A small model that answers yes/no questions on an image's attributes, trained from scratch.
Model: encoder arch mlp_mixer, encoder norm layernorm, encoder activation gelu, encoder layers 6, encoder width 128, fusion encoder width 192, fusion encoder layers 8, fusion encoder num experts 32.
Training: soap at rate 0.0029, 12600 steps, batches of 64.
Rows from block 4 of the fusion encoder of a small model that answers yes/no questions on an image's attributes, named by matrix and row number. Rows with one number within an expert belong to one neuron, the router's apart. Each number is 500 + 50 x the weight over its row's rms, rounded and kept within 0 to 999. All counts start at 0. Numbers have three digits each.
After each expert's rows are labels from the 100 texts, of 14976, where the router gives the expert most weight on average: "tokens" is the input token at the peak. Only what is clearly more common there than usual is listed. The data: photos of plants and fungi (iNaturalist). In brackets: how many of the 100, against the usual share in percent.
# router: router (fusion_encoder.blocks.4.mlp.router.weight, 32x192, trained with AdamW), inputs 96-191
# up: expert up (fusion_encoder.blocks.4.mlp.up, 32x96x192), inputs 96-191
# down: expert down (fusion_encoder.blocks.4.mlp.down, 32x192x96, transposed), outputs 96-191

# expert 22
router.22:461493387546535497567465422546484521545482392575533572509421527456507494562523546474567490462498451484467472464420510547499464562426428474436536516453437602488489548441475526446486485411518585430482561532542570562454520540484528469550531396583533472499446512576581450545569506445524552532
up.0:454452608537567588454482541590434448530474553409498573518503410589560428457476507449460588521538504526538525574534595557481536512494502571459456498439556412534508531575543508459458547543498436535612483545489509503482488515544462511535343524541544459470505562537494526503436498580572536493
down.0:526444543499523495484523522457482379595415520508518478424417513493469437491523479394508472539492470534514441502566540564495497410556478541480417405444511540513493454525531507460484488637526468560527590466529518492485467515519407440499417545513536553416377555575470518523568507545568458502
up.1:523551422553583563527556488484483561621460497502532431536465489440501568543463470413466542506524508443466585478484515564470584556434473553428514510443467559462517517542498566557501501546420511448530567567522519554461435434545526404419479491617506473501530477529488473460496575441526561464
down.1:546498511491555565442438542469538433552468560524529525581403558469533530512398490453424472468473495471547582478485559515506508584464488457439517529439546445484493484511428485562507569537454489520441634579456503462445411472623517436431537531529530534449472486444438466483418562534624487480
up.2:449530469554487515501575475440521563476375450493511519567507472506495489532464546441542464472516457453482536498414412537511558544486437529528587488476456525569468592556503498469393534582383485510546507527552591458481571412431570512448503475644437472498520541481465548445518557429530484502
down.2:529517491522487530436515520526526510524433542491504443547497493494430593517447418446444439502493468456488487550536579436490523475557520480374591619471536461453492458497471434561566520501421538496555549478460485538488440463525418492414479498517536501396458435460517509508488526626503502433
tokens: "class Agaricomycetes" (74 vs 1.1); "phylum Basidiomycota" (19 vs 1.1)

# expert 6
router.6:527465476474439433463569446531555497427556560512605419562508402493452439552505580556510578417521488567453570508497475486459575503549409501516455514529402495489570557460383443483591461493574514553410519513545501557420505486507508488501519576414457620532519504461486449528482565491503469509
up.0:513501455515430509554582462544491411435605603546533447559455488474470425527448524608494531479533494518524506421479404520428588525520429542434466615538473571413568546502462592474558505522522518534486498590558418537404504519488469508407542544496428547506527505505498439515514553521511406475
down.0:616549410444450574416490469448451472506503542434554515465505575458524521495503464476437440441566466467477538511455456481539513547523555478465565525376443426530527456558517467520416540525372444557446547560542563476475501434452545514471508578536561488514483449412451570491439540485489525440
up.1:424544517418520490596465524499513562485534469505483520510645501479549373484623452473548548511503491470429482457634516513524481496473471496586498470555442487422461473508529486504503523525533594479523471486482507485493514550454532504543549463529514482393422472479534491523437473489475507574
down.1:525430553626438445515531467613473428461514480467487459421473518513456435505528509471516529488505502623543463481545445522588416496467411550487514499552491524428513608558494502487411495508507543515585436461533561490507498499492545546515491455467446520555565548500621443545558472456562549537
up.2:442412503585515542560459498486445471503462478378421427412486573540570527463495455562489523461439474501530449500451502529484419423409488498521612487468522599542388487421497563413526535546513495535530438488599458511524553494499464441560452522530482441565552450449567526555513471512401559611
down.2:467467466438558422555542423530422548590456429542555574403511487575508526541547520477523412576425510551445432477505527529451419431474493477567485501562499518550490553433580507522536389487507493444510509524517486600517536562500476399502454449470582485450462538528481434432545460428522549597
tokens: "class Lycopodiopsida" (73 vs 0.2); "class Polypodiopsida" (17 vs 2.2); "class Marchantiopsida" (10 vs 0.2)

# expert 10
router.10:508546511422468430545433582403462595502418500486499428444577486536549470491557514501527410454521485497468541487582452541474592507510469542573500477502485497543502397492502487508496557555588447471594487435516476516491395531460494474551499535525510544436413481479539585507456507562435537534
up.0:462506540413480434513487527403436563575466378531477422419544437568498526522571453453519503534467494436451450480525506471486516547503436551589486465565466529525510393532545515419482519529529481479552448474559527491503544482479438496486397528483485510466418519477550525518562450499479548539
down.0:584542528420519604471460496447461507511446569592566509566497542445469576514453436448408484454473440455495606453492517452559536598548579541432518603434571382476529384558466507536479542515450478466471585500516450490434506457554493496438560596544493540456474538482407531550440552507530538494
up.1:504478553504572452470501559396556472569507495497566450507446586465533515558532457452523492450549439439522469575449462557506537500545433570482510454460452559562529433493461495516482535513428433460489585444568502513397509454466423456424513582512524533437456443430506497421480448467438535489
down.1:553495521461436497492554442494458459497507528452609539480586600511485458484538516554541509534596438541497510509531468566432470520568577560438452441483484403485503466553475524508515383582466520438563438515506506540475494490430441434471466512575577464480402511505516542565581522506540567467
up.2:469584499441429499535416571430448538537555462518556520500432510494534531475496558492549483493566437442431526447508449409509575567499504357499591483534436591516535488509402490565451487486493464495476552456503418439481478434488515478504538422535501544509442541511597526530569429493515461423
down.2:525565518552486509537489559511501530496395563459452374497462519516415456439433502472516494530554546427465528530495483534594524594519475534472552535502543532494434486459422446511528545536418491498575497504458522494584506399484478502450430479549510469449446535507457583476616489573453484368
tokens: "order Asparagales" (45 vs 2.2); "order Alismatales" (34 vs 0.5); "order Poales" (15 vs 1)

# expert 31
router.31:514371558496452488562554435404464624526462518498502394467428544574464527512527426536465560453457520504444419493480510558490579422503435527573540521507441544490545502487555451479557453537501492502577452544528494500495475453540468487426473555430587573469567453507515540411485477425419497562
up.0:535461499535600511553503537518513528476585507472472533555387431534538547542431413448470522487487626476458498463475584547443501462469491565605484515462502573478422501413428528464519517531527434549516535449507489474410527467532517514484503447461528531528576517515384449424544476480495419520
down.0:544408590467557472518446450521501564444548426529530579506565434498469456473581464461511504519434560560509502518580520453541492431487461461548447487525475500462517511463514476473554502486571479536584497478494493470494414531525498521584505474413571556528551565565511370527530485540474468495
up.1:490471542548469516555567431499474539475409456501446503436550499575468476458501424532539536453550478497495482507477503551451491453457460568580496506483502543443572541527607536346515579595596495472583461478586551485572534436487484427498469483505511547537538522483533517476471496471409495543
down.1:465493391568458430570480496555470397576514494411544478431478565490520493465507562530519508559518582551478447538494485553500425478487488503511515468566557554558474608428485504510506447413526542483442468553480528597510513565482500514524507435496411426525461463576538545504501424486510518534
up.2:499534498482530582477483543459401478541562501413559460462622539443557514444559440560523522540505591498554598519576566493543367543478508434508499523428545459425427476453509518587550513472502494502424459451444458429544502524586511476529562535555534425561478427462490515534533544580475608480
down.2:593477563548566519515547470473429490563411415459640544410533491476402471491564471478585469567458513514539509494469499413492448553497568477471491527501535488539548500429465509514519386480507528492539463463483522493545450555485508537516546495573482365546497495537528526407547496524522562484
tokens: "order Pinales" (94 vs 1.4)

# expert 4
router.4:502474571428498493452491542433488549503541566538547511413523557497385495506555485558445509470453443476459535527473425451447562606504462507535525467476435404500471354521466498606519583519405525458527421578460442506376472499462524504472502557497503543439392440440573588465489510450484531521
up.0:466557499594485512462519497493475491503516478473493514501588520498415423476530443471529504458500482543502519424472439498539540593433437529541541507454452461458556546542555517550483475462439497572451456499499595439432517483559588495484480523533434486593470556467468508459567610514447517612
down.0:593540506486432413536532439601483394548460479374528504370510538482514481526563554514554474523568550515447434569533493455481444522511504469531520448519525564435551565489525468461507466498532552442497476482527473532561453565460503574558546430497417427449453452546631526535453456477555567513
up.1:579541590441403484490485532507570563493476410421438492447385514473483573513464589590472529476420569431573497474553538550570536376474471478562383456529556502535463494466521451469470555518444492465579534482497451573505489620495475500554536446431566481469502491462499411496517478537528569404
down.1:534527468475465566459459504443535440464420562593458490504547534434484603547369476454380518398513477474475517476492495505511564545579518559467460530417550449439524417528480451569553529476491506428465502561513485507496475540540493440402485579482521552435476443576406460504408521441507477520
up.2:508466478507482478472566409479500407602511510385542516507504516492548514592505464445557482447496535570590463500407509537466441486544496485489415476395503563518548489493545570492498493521496483423431554498487530495383450598514476455534520605605501400541478530427436528464464480527516461486
down.2:494417426521503433549619447497467505520539493504512560454529467534452452511611519531574484608497465614562411519482438497383427461547514501508397421574464553596498533450556541514503393484525509506526534469459571522477508560457481533574470453467462446507432521548529483436564552501516513552
tokens: "phylum Basidiomycota" (18 vs 1.1); "class Agaricomycetes" (10 vs 1.1); "kingdom Fungi" (8 vs 1.8)

# expert 19
router.19:482536623456462425417466576408487517505537562478509459492492487492443512431622495479464481477548475484456533418521502508505612545523451523527544431483430407506517495540558508543473600477409425477525447538491463518451531486488561447468530520404512587444415443468526568551520521533423512523
up.0:500540430475535522401513511512554483583450483461528531543432496537501532543501517473527503464468445514526533611456449588449509515459440492484584482429500622499482424487461514471534611490430467493516571500457402562413493581430439403469503537527507571553501470572480512545515551497577442487
down.0:579480506528611528531515432418535439450451427499481459495561395554534500514550513512541497533503488423507514524458525537414527540472590518603454484508587413527455435504499518446528462534500466456575423466575525556505507560476508529575430529557489478507465595476501428466529566501517545419
up.1:502454490477456547589553478469581536529464479571545640546463537438531499473507477490461475473478443501544473524474538456558488390473505451492537483541506447513473433481493457495483470442460567431574607449545426477482546480420484497547557596463454535496557470501528383538451487511545527564
down.1:537521505535483484506514610489535468509437517542527450556432481440503537513441482456505522437456571435567497414493558450493566527439459504368544547493513562479494464481378474469560512542497437514493580538517462509515470466526429460420470513547557492465387544482529532472461490585502438409
up.2:488448453518588530426491521526500489460501453462524499521524391501564430552468478523511553536462515451508518518451497547498439413367522518497477562502549534552462530512384560579536407498512439495544453550543504456426519429581543469436528564546562494531480509433450566492520474458557417509
down.2:472572420504507496468495616421470484538470584493443465529375494468520488480428501442446482510578444464592540540522547606585621542538469516443549515465506510532459481512540506522568484587465490600593458479477538539468443547475480421442392538519549508470440496520445529472496465558486477468
tokens: "kingdom Fungi" (35 vs 1.8); "kingdom Plantae" (30 vs 12.3); "class Agaricomycetes" (11 vs 1.1)

# expert 2
router.2:495545543362435445450522569401465606493540557451548472457524511512507505443587445495438510467539537501424575478522540460543512544560460442542602509478464429499519402534559519619476591521474497454508498453487475500409512433580458475488533563439467587456476438422546488520439504463452567501
up.0:422456486644513453540495476597459446563457472524550553583447426495487404450424600449538471581487558545424417496499475518535484467441471513476479502593454600544514610442460504502545380525512485530502464560492504545498459478550501504557503373486523470507497531512480505477555496496512443573
down.0:512491546442472509538486415504512487510450544489544564503540513389421588490500566536530456563462453537507496514524460497511464516573518393454581579497568454517514524447500457516519429522451519390457618410490553551555523585439504477458467511467519486507461545449480534429542404481442576470
up.1:486562511468522552456481525511465534616501493499488472478597555514437434470486436505446441442482580537559531516532530509509440529435551517517548555509604466396430533532502398459483575541447598569531518455371515527548470493513511473522503570454575460548550500515479547457502460538495546532
down.1:513549534402433528463473461441518460463454454541503545505546551472594512570512488550493531438513383511453526484550445465519507533549551508501479484497471458503549435535585461467516531515511467436406467602539478484438549563434486448557526497454490607456436426506489438628417502446449559555
up.2:449560476619492490495468502587559537563525423444491529432579504520424538459504473477547405526483511483478471542482488499578467459394517463515571533491497460445439581500507396463424473504497525564524504464505571458561533498473527551535499510489549493517495461451482561400609455532452552430
down.2:537441542469505477500513428524503561416498507536554479590531526511487504541497595539486414541516395573447508513479406500517505494554511419497585537522546420442464459515557426641500478556481555470502530458514451590549597425495506544548472476405526532504546485398516469532539462438473589495
tokens: "class Magnoliopsida" (62 vs 12.1); "order Asterales" (10 vs 4.9)

# expert 23
router.23:515491578428445459401491597430500527451560570525493447478566541518488461424609491382516502456542477473516473509513579486500536492538424496599481485527396436459492419483519465472509547528529409479541469497556441487429553470440422444554443564487558577448483489561486598519425484545384539497
up.0:460458508589474575535578444502455574530564562474496445521489442542490508525515534486518520508468467523586483577446431551466540479465539574579497486455475524543531493509465516527529400564480511523539466546472551437575375373514498490503528526430602419475563433516428469529544451521417438552
down.0:550609521437431519435443538528400443528486513548484561535547424440583422480552492478526470505520385498589523501598522505582542512545576505506476485543515448478390446557551493439429489532527559550501516437454496458454508588469573530548444548547495499519423437473477471594563531504548522500
up.1:540480490577491529520551377518509569496469505576526522485447534573501541495504476475511465503481492538417536524373487463412437501482519504445631520513470505532489526542498559456509515501453471468520557561644489492590545465466543544450612439519471467534441633467411555389431494421536521522
down.1:616533510458536501497419542492523529552423525502561545497474466412434579404476436378511440464387434460485511549543521465523504447577549513436426505437573471440466487429457484508524443519430484449463494415547410524497399527479498533493445511544551497509484420612471493461519530582522501462
up.2:533471548425539506455473563430468493505585430502405479441518524516533474489511411440486585447450554453534438456492603432482496465483525496533442438475479511507456449495483584403523583449481440470519563445529457429419539560428442465472543574546529467494460492530470481461503524534526401519
down.2:554519461526489570524445531483541480524539552452577508480466466495450635487419516497412473436517562479472575561435512430543547527527548476450572567377581378441505480460418475550500527471448462493428506491495480564502493464499532510435508546523567536476531397529444518371456476553475531435
tokens: "phylum Tracheophyta" (41 vs 12.3); "class Liliopsida" (24 vs 4.2)