Weights of a small model that answers yes/no questions on an image's attributes.
Data: trained on photos of plants and fungi (iNaturalist), 17.8 epochs.
Rows from block 4 of the fusion encoder of a small model that answers yes/no questions on an image's attributes, named by matrix and row number. Rows with one number within an expert belong to one neuron, the router's apart. Each number is 128 + 24 x the weight over its row's rms, rounded and kept within 0 to 255. All counts start at 0. Numbers have three digits each.
After each expert's rows are labels from the 100 texts, of 14976, where the router gives the expert most weight on average: "tokens" is the input token at the peak. Only what is clearly more common there than usual is listed. The data: photos of plants and fungi (iNaturalist).
# router: router (fusion_encoder.blocks.4.mlp.router.weight, 32x192, trained with AdamW), inputs 0-95
# up: expert up (fusion_encoder.blocks.4.mlp.up, 32x96x192), inputs 0-95
# down: expert down (fusion_encoder.blocks.4.mlp.down, 32x192x96, transposed), outputs 0-95

# expert 20
router.20:118115175123126122105118140144129132118121173151124166104126104134161159119129095146098153154174100142115097176146114147085138108128125141141111140171101102126127160157069130170127085161133148118139129150102140124097157144142121169129168076067135151147139138141095152138117168143104097144
up.0:165125111116140167167122193146137173115106139121095118127115145103143106119139111126117168130157146153136124103114142106113125135116139117118095123159103103134120105152135099145094125130129104092131152125085080140082140167142136137142131107120102147156105137166074170118165148099117128131
down.0:108168127117121130155097146118140154152170102095152104122107150144098141172159128145158155115161104133123101146106155124097102084113122117116136127120124126110143142138120129161072098099093112133122115118126121128085112152116162128144206064108133100122143126139085164123131143129104168123
up.1:158143149163074135135131127135140129114108102131120138127112074108174082116117118107167140148133110113139150110194105139180150154148140135113139149117149123120089110119153132091168173115102129141116075153132132154143122100125095116150108142124127095122093108100129105117114131183137120113
down.1:130123118079159096176090141127137172119172127133148106129081169118118114124123103141145129153130119141102092118111118121100118039112106156090157119126121123127159121110124119168082127136142098157115150132099108118115124110099168167134159101134144111103177111173110160115138148122095182112
up.2:110176135104077080103135122165120114064121110182131125199154098138133103129127139111128083118089111114162155089095161110145104118140150165115152142105100161109136124088154107088134156112128128135108106108135151081149124115136124109136099162172126099077117124109112110136107169121151150128
down.2:089137135165161133113129137111099089117156115083101127120136112138147128136162100080095092112141163126157166142147117121154109135099133107111122119096151144113099145101147149140126139098124162148139084112131137127178132143126058107163070147119123122103103147084128106132153146158128139145
tokens: "kingdom Plantae"

# expert 11
router.11:136154143112119158106139135130167144192122150138153164104125127160142192147133138126146153100127143145144089180159117174083117128162116113128089112169115124135118190134101142100103109169100098109129155147120138143097088122147120139109139094090149152127133095119123141151132132154122110151
up.0:097130096134160096132104176096132139107131150124109123113132119125139141106135140159153156070100138103138101172104167142107111125130189116185101130138149142142118175180153160151119146135194101091114145097154134141098116126129146121067146105121150135107153127110176136129167122133112103141
down.0:125163133119112093156111101138122150114135085140108121135087152107131141120145099115145111121115142114110144153096125088128157151176137143137136145105074151192122131102137129115148146116153127105122157147159098099156149133135113127109067124159113128149145119135114112092153146124134099091
up.1:098113102080161100150115110101140167140137117158076149118128113085128171084147151161184158108121126089149104095123142147131148125133125169122129116152187134167108135145141153148105134105151092112110136131143156116096096122134158150121126109165158097136166126096148144086159084145142131123
down.1:126138105122096086119148109146141173099091094127138153167119166118137122107156149112141129124110132105099138144134145075158147129135127121097165128111144135133112119090181115106149158162107116128186104120125147087158097122133127166162112165168123108121141097127126108073105125141159132150
up.2:139125125111135126155129118117165165160175116144125141119139126118137156095097072171140103087103113144113132166102175184100146142115167141153092090128127119176135155148097159171118123122164111104119133132153118171109134141136176134104141149128152164133164155130154171126171131155105138131
down.2:135118101156153099141136148133092160131161108074096082167102179133126123095179127139126148158116186143100142129131125082177186129131117091106153153098147145123094117107156111140125136121124122098122146116131128137139141145140129152123122147141081101107176106137109128067171124112104102119
tokens: "order Liliales"; "order Commelinales"

# expert 15
router.15:120076132123109128130132100097186167148123145095110123121142123154107129162117173156113126114152106175134122103101124129089119132127116139131087157136107116129157151100173143158110123172073122143141161129117136108104130129164161121120158116124113116086131144117132157123156088129132140169
up.0:106106158110105115194132152137110191137149116103159103168137142073144079117124125131155106108148175108195128119134143143134120132116126134139140145131103127095112113150145114126141114083120103160115078119142108152097144165125105117127144143133144100114080155103131133122137175165126149141
down.0:127157099144156163148159148145162143127119127081102128168100130129151142103148122143128155138107151153141143133183144120073136084139111105102138143103104166120114123134132109131119139096096120088142107102123085160156101161148083137106142088151108127125112167127109113089125136120107104132
up.1:182174131108129156110101151101138098137145164153108137116143102144112124133098130144084126104152133177154129103121096113091090102103130097157126095102103161132144133128132131124151086091146122113102100183085091200124127131119142150104153180094147109131154170138140147145145137131122112135
down.1:134115112177150109118130172174107111134154126111113089142124110128183144161132070100131172138081139120180125123148120130147163165132161112136131134125147154097083107133128106094133134108124136113102151088146110137157145147126112129166061110122100156156081142137170097121123139120116078150
up.2:115169134152095154104141123117151122107109125136091145178104122124125107095117172097124151164159143124128125149135094112129097117137138145144114112119137131103111186094112150116136092122134123152128123173113166124135120162171082126117110140154160138139110142150134118123123117163190110125
down.2:144132124092139103184116110099115146124125138150131118128161139118090131096123120145104120164135132150130147146132147107155144130118066115118137158089102127165168131117129122147127084112136134117117107121092126132095045146137136145162129135131137111050195079123117149109132113128148118134
tokens: "order Caryophyllales"; "order Asterales"; "order Fagales"; "order Rosales"

# expert 21
router.21:094131144111135119095120121100149124139110132109151150089123100164143148140111161132132116126179106127122097180129101171076088118166112168106088168159125100144096151147097137122123105147100117136138147134132122178095115117119143129105122104108136150132121111135129120160116174156119115143
up.0:176106083145098130127151114128115095128110128102142156146128113154144081119098129175143120148154116075099151141130112085149137154114145149126147161124110154154141092152140133126139096128104129139178153164084139112154102103131101171116110105153150125153089132137106121107118122179166136127
down.0:099133085100128121170081147113170143133148120130130108137144140116087131148112128132161069160130133064110114129082137150135118091133138135156118104126141105130152150129123161141090118125132114133126144115134142094112161105115160116090150186121118130130138111169131147165143085136130088083
up.1:115138113141155125117115105091133120121156107091143113085125124101128138151150126103150117128118158105170135138136139155136129147156137126161124089120128173097112171090130121109101158125113120156100118110152140108174076120149125127124134102147102126139113166124147140106090120168150100109
down.1:180140149160111142059180115134115163120091105147112163156164103144137164100106156116079134117103106137087118098093127093114132118139155168117099119159105081130137127124146116073178113129156182111115136131142115135149119107132130157108100157134131149147095149128122120148120109081154096151
up.2:140099127153140113155153142149147098119137115115127136182123148150112121095125100079099136149087098143095131142132120071153141111114166146163131105130167114106104143136144079123158118144147119130101131136151105144161111172130123151128094150170080131174143145143143141097135099091113123157
down.2:110111119107119074156094100111159109147152127137091128136147124084128120088114089114166168096123150120091118160090170147163087101134143138116106111123122113133132130133134180145120121180163124129139146140131152116123119090146112122112122120132153143155150078110134155130137120129164126108
tokens: "class Magnoliopsida"; "phylum Basidiomycota"; "order Pinales"; "order Liliales"

# expert 2
router.2:121122123115115133128116115115169130125131137150181141103153138144162153145112121138170143106160107134155091135127124156079117136151122125158075115200109124104126170172143135120112091168104116116123152113137152116095113089135170112128167107089139146125122104137103111127116158146129118142
up.0:113119133153120156138103123151143131117084097141123153153146148158133080124110155096117082119158125161146136166164116097164143122169167122148135130091134136146120119085156077128149161108106089145122133144131135133177134163145117152115107157149129084167104131115139092116120138142120164107
down.0:128126123118094131096162115133155139105094148126142163143125115109104159146148147114103136129141087092151104118119137123114097129122116147098137126116158145094121161126113077150128136180108145143126073097124134140144079164090113129192168121161131116167126134128175134149084103159159176155
up.1:090105110100171146170122135148117157144136126152109101122139145109149130069139140123174169122104174123135136126107139132122103117110129118083159116119176104129130090125103124190069112117148092168136118116146149109137123180164163158150162072128144121102092115115107150114138110138142134131
down.1:150154156120094136138087143084122164195146135152145119136140128139129123112123121150130132158192097138112071140140138137093102112148144121147106165159107138133172146133104121148107082122156104119139081119093114105130096114122130111129187139126141137071158108165155143152116143109126142124
up.2:103134072125140149159123121115145134120125120093090132126150116148113114095167152122165171126084131112143174137147155102164138127120094128087150109133190135115120094130140129161121156081100101144104111151150118130136117151138122180171154093129169089110080146096109153113144092146130127165
down.2:137125116147096129126133124110134125149114116111117158148140122109117131090152146122114138134148118112129110140127170119088074106079119139111141169128116107108163123130115175120078122097104126104135048148111143103132114150147122123138195099131135126089116172088122143149090175117153150117
tokens: "class Magnoliopsida"; "order Asterales"

# expert 8
router.8:115105123173166146121172132154106097146138156122125148165116132158109107123123162159091116111099162119106156078145103089133104092072151123097151136143116120137101083143152090133137104101128160140114108142159122130139152114137132161089135138124143103125129124178141137149147110085110177114
up.0:134133151103128129147103130110130178098126126152183138143147152082140121127092103134138137138144155082130148142112103126093159176136102118142138133122091152155147139113109165110150096142109143102139099115131111100101135097125121120152129156172126161120131122111107157154109098141112143114
down.0:139132159081102103145100117091115120144139127170125151110109095111115163121077164163150117135120102119125095131090140149126111111105118175168115151140095132119151150146106152161126089127166130160133131118147141115134113083129100112089141132104158173136121154110103141199112125128145134079
up.1:125165108161097155113150154141123100140112126110171142168112109145103109143083169131122116108130124138135142095132097099135112092111146137113142156157062123097146135098159132081160084124117153137096142155138144105153121094160109133104115134133096113164139135134097118130130112122164124129
down.1:072120086142118172145153127145149130095111152118110148143127129168108115070119109154158117087112138103114163106107114101140127139157115130090170081101145138159139101119157149124166133132135120129120137170138106129161157113138104181128132155140154114115098140125132140120132107143119142140
up.2:146107176100124103142137124102109147133139133160174143153149184142135122113101127148145109159151094110098117106133144153091096093134085185119140135123116121103154154151113133132142117144128113143122097112108146080130109087093149124148129145148119143124183139136179156154168141107130189124
down.2:144124151086096097135078141079107103144147129154127125094138126084159145145106087100131148147177120136140097128165153169116126109086122161155127150141140124131150142155104160150109124108140104135166072107080110110077113125103135076157125127112172135108141128129156129156119143135158147112
tokens: "class Marchantiopsida"; "phylum Bryophyta"; "order Polypodiales"; "order Hypnales"

# expert 0
router.0:140126141121109150106132078116132118168124124142141150080109140147150132163097169144109153112135114145156081162132094154057086134130131146132065151181112109158134154143097139122127113136066075123162118132126142121126119124170116133108111099116135168129123115156130130136103176132116104159
up.0:090146124084096145131132138101121110148124142175142125145122175111154089131134142131178130120152147108133143097112168107055154120134131112132126168135133128158113069147140091160078143124112091132154088135144131134122117137124145123151125109113139106129078084094127150155118162125127172117
down.0:132168176147145112108134107111083116139108085119096154128124128130135196124135162110096139136109112160152160094118137109199136146094128114111104165126138111124140108102157136110133149124127132131110111130120162120123079123141110115153116125124123109169126111087133098131119116133139132149
up.1:158181126090101101103122114097151132144094124181178154090130137106147144135091143140108136095118111141102124167109137176087119155143157123159088137186130114150150124136091136115146126136096089151163119132131117145099160090150162114137111109100141174146113129160155122152142144091137139122
down.1:087064113133152133148140124137161096141110151094108137127114132169122121109115073149133101110095159140133151101127093134128162131118117100123124147117181097187132092124125151124137142143135093130121153152143110113140194139113141145132118136131134145123144089119162149134138077123123096129
up.2:081112124141136116167116117124143178106150170140121144133105121136111156091137119178123131102098163123131131118119127125140163140157154149143136132100110193122131171143148132140170149129180108077124145120140144145145101131138088148122133125132128144053168156130131153082154080137098120120
down.2:158150150098088102161101112145142160134115103157148125117151160107131132081112129123113125127108089124079069138109133124103127093126154121153136145135139095158127149096127128125147133170114112129127122102145072097121156070123168147129096153142113146140220114162133138090168105114089138146
tokens: "order Lecanorales"; "order Agaricales"; "order Polyporales"; "order Pinales"

# expert 7
router.7:100109145113130140142109099102221118143121114133129136108140163149126136136102156144113124125126106172087097144131131159083091080146144170147124133157142126156166135137112143139115111167106096113150123146118134135119139073184154138140142105088124153142119149127100149137112158164133097159
up.0:121160135095149141109076132105158170156133132155151121128126159160106120136117120132153125132157141130134098112071149152113081095151152143104125160119137091125151095134136165151094106095121092125155134117160132093094142091104114105084133103089143107140134104111101151161113173138134162088
down.0:116142136126162139111132165070108096091150170136093114096129107145157122091120100153151116102156134145147127117151081150120113144144141115172089115136120161156106157154093138119130092118172165133120142119103146144143129126101110135116122140124140151113140125169130106151160136100092095166
up.1:120116139133137117149136099140100173094127139174129171126121087153125125132129132132107103126107108095146114115145087120128125136107104148147128113104113114142133113093117105134168101143139133145114080171085113095158108146130111179159111165162138093094135137125164122111111156131158140195
down.1:146105175109107124132165139146104116108075138133101154116106127143183116136111119130104156125125141169118165104138120120134139133104096116123114119119176128154126076130145086137190116153145138181130105129124127152100096144112110131177088125139157118105131145102152138130118096127154171145
up.2:131142100084114092138136111141123119116119123125162122113125139130123134132148070131141131123144132110146137129129144145155122148099126127100121142128133101098146096167101144130096127143121118145141105134106139116095127159109136139117172117114146101111097159080121122120112138112158121103
down.2:139158129147107127101122155139140153132119118111151126158113145098112121116171182090125169153148145118112139112133081095144145130143113139096146137114066126097133150101137102074122148108116160126127097113084122139132112121152113131142115162152087117151110160188112108098132127143113096130
tokens: "order Rosales"; "order Caryophyllales"; "order Gentianales"; "order Ranunculales"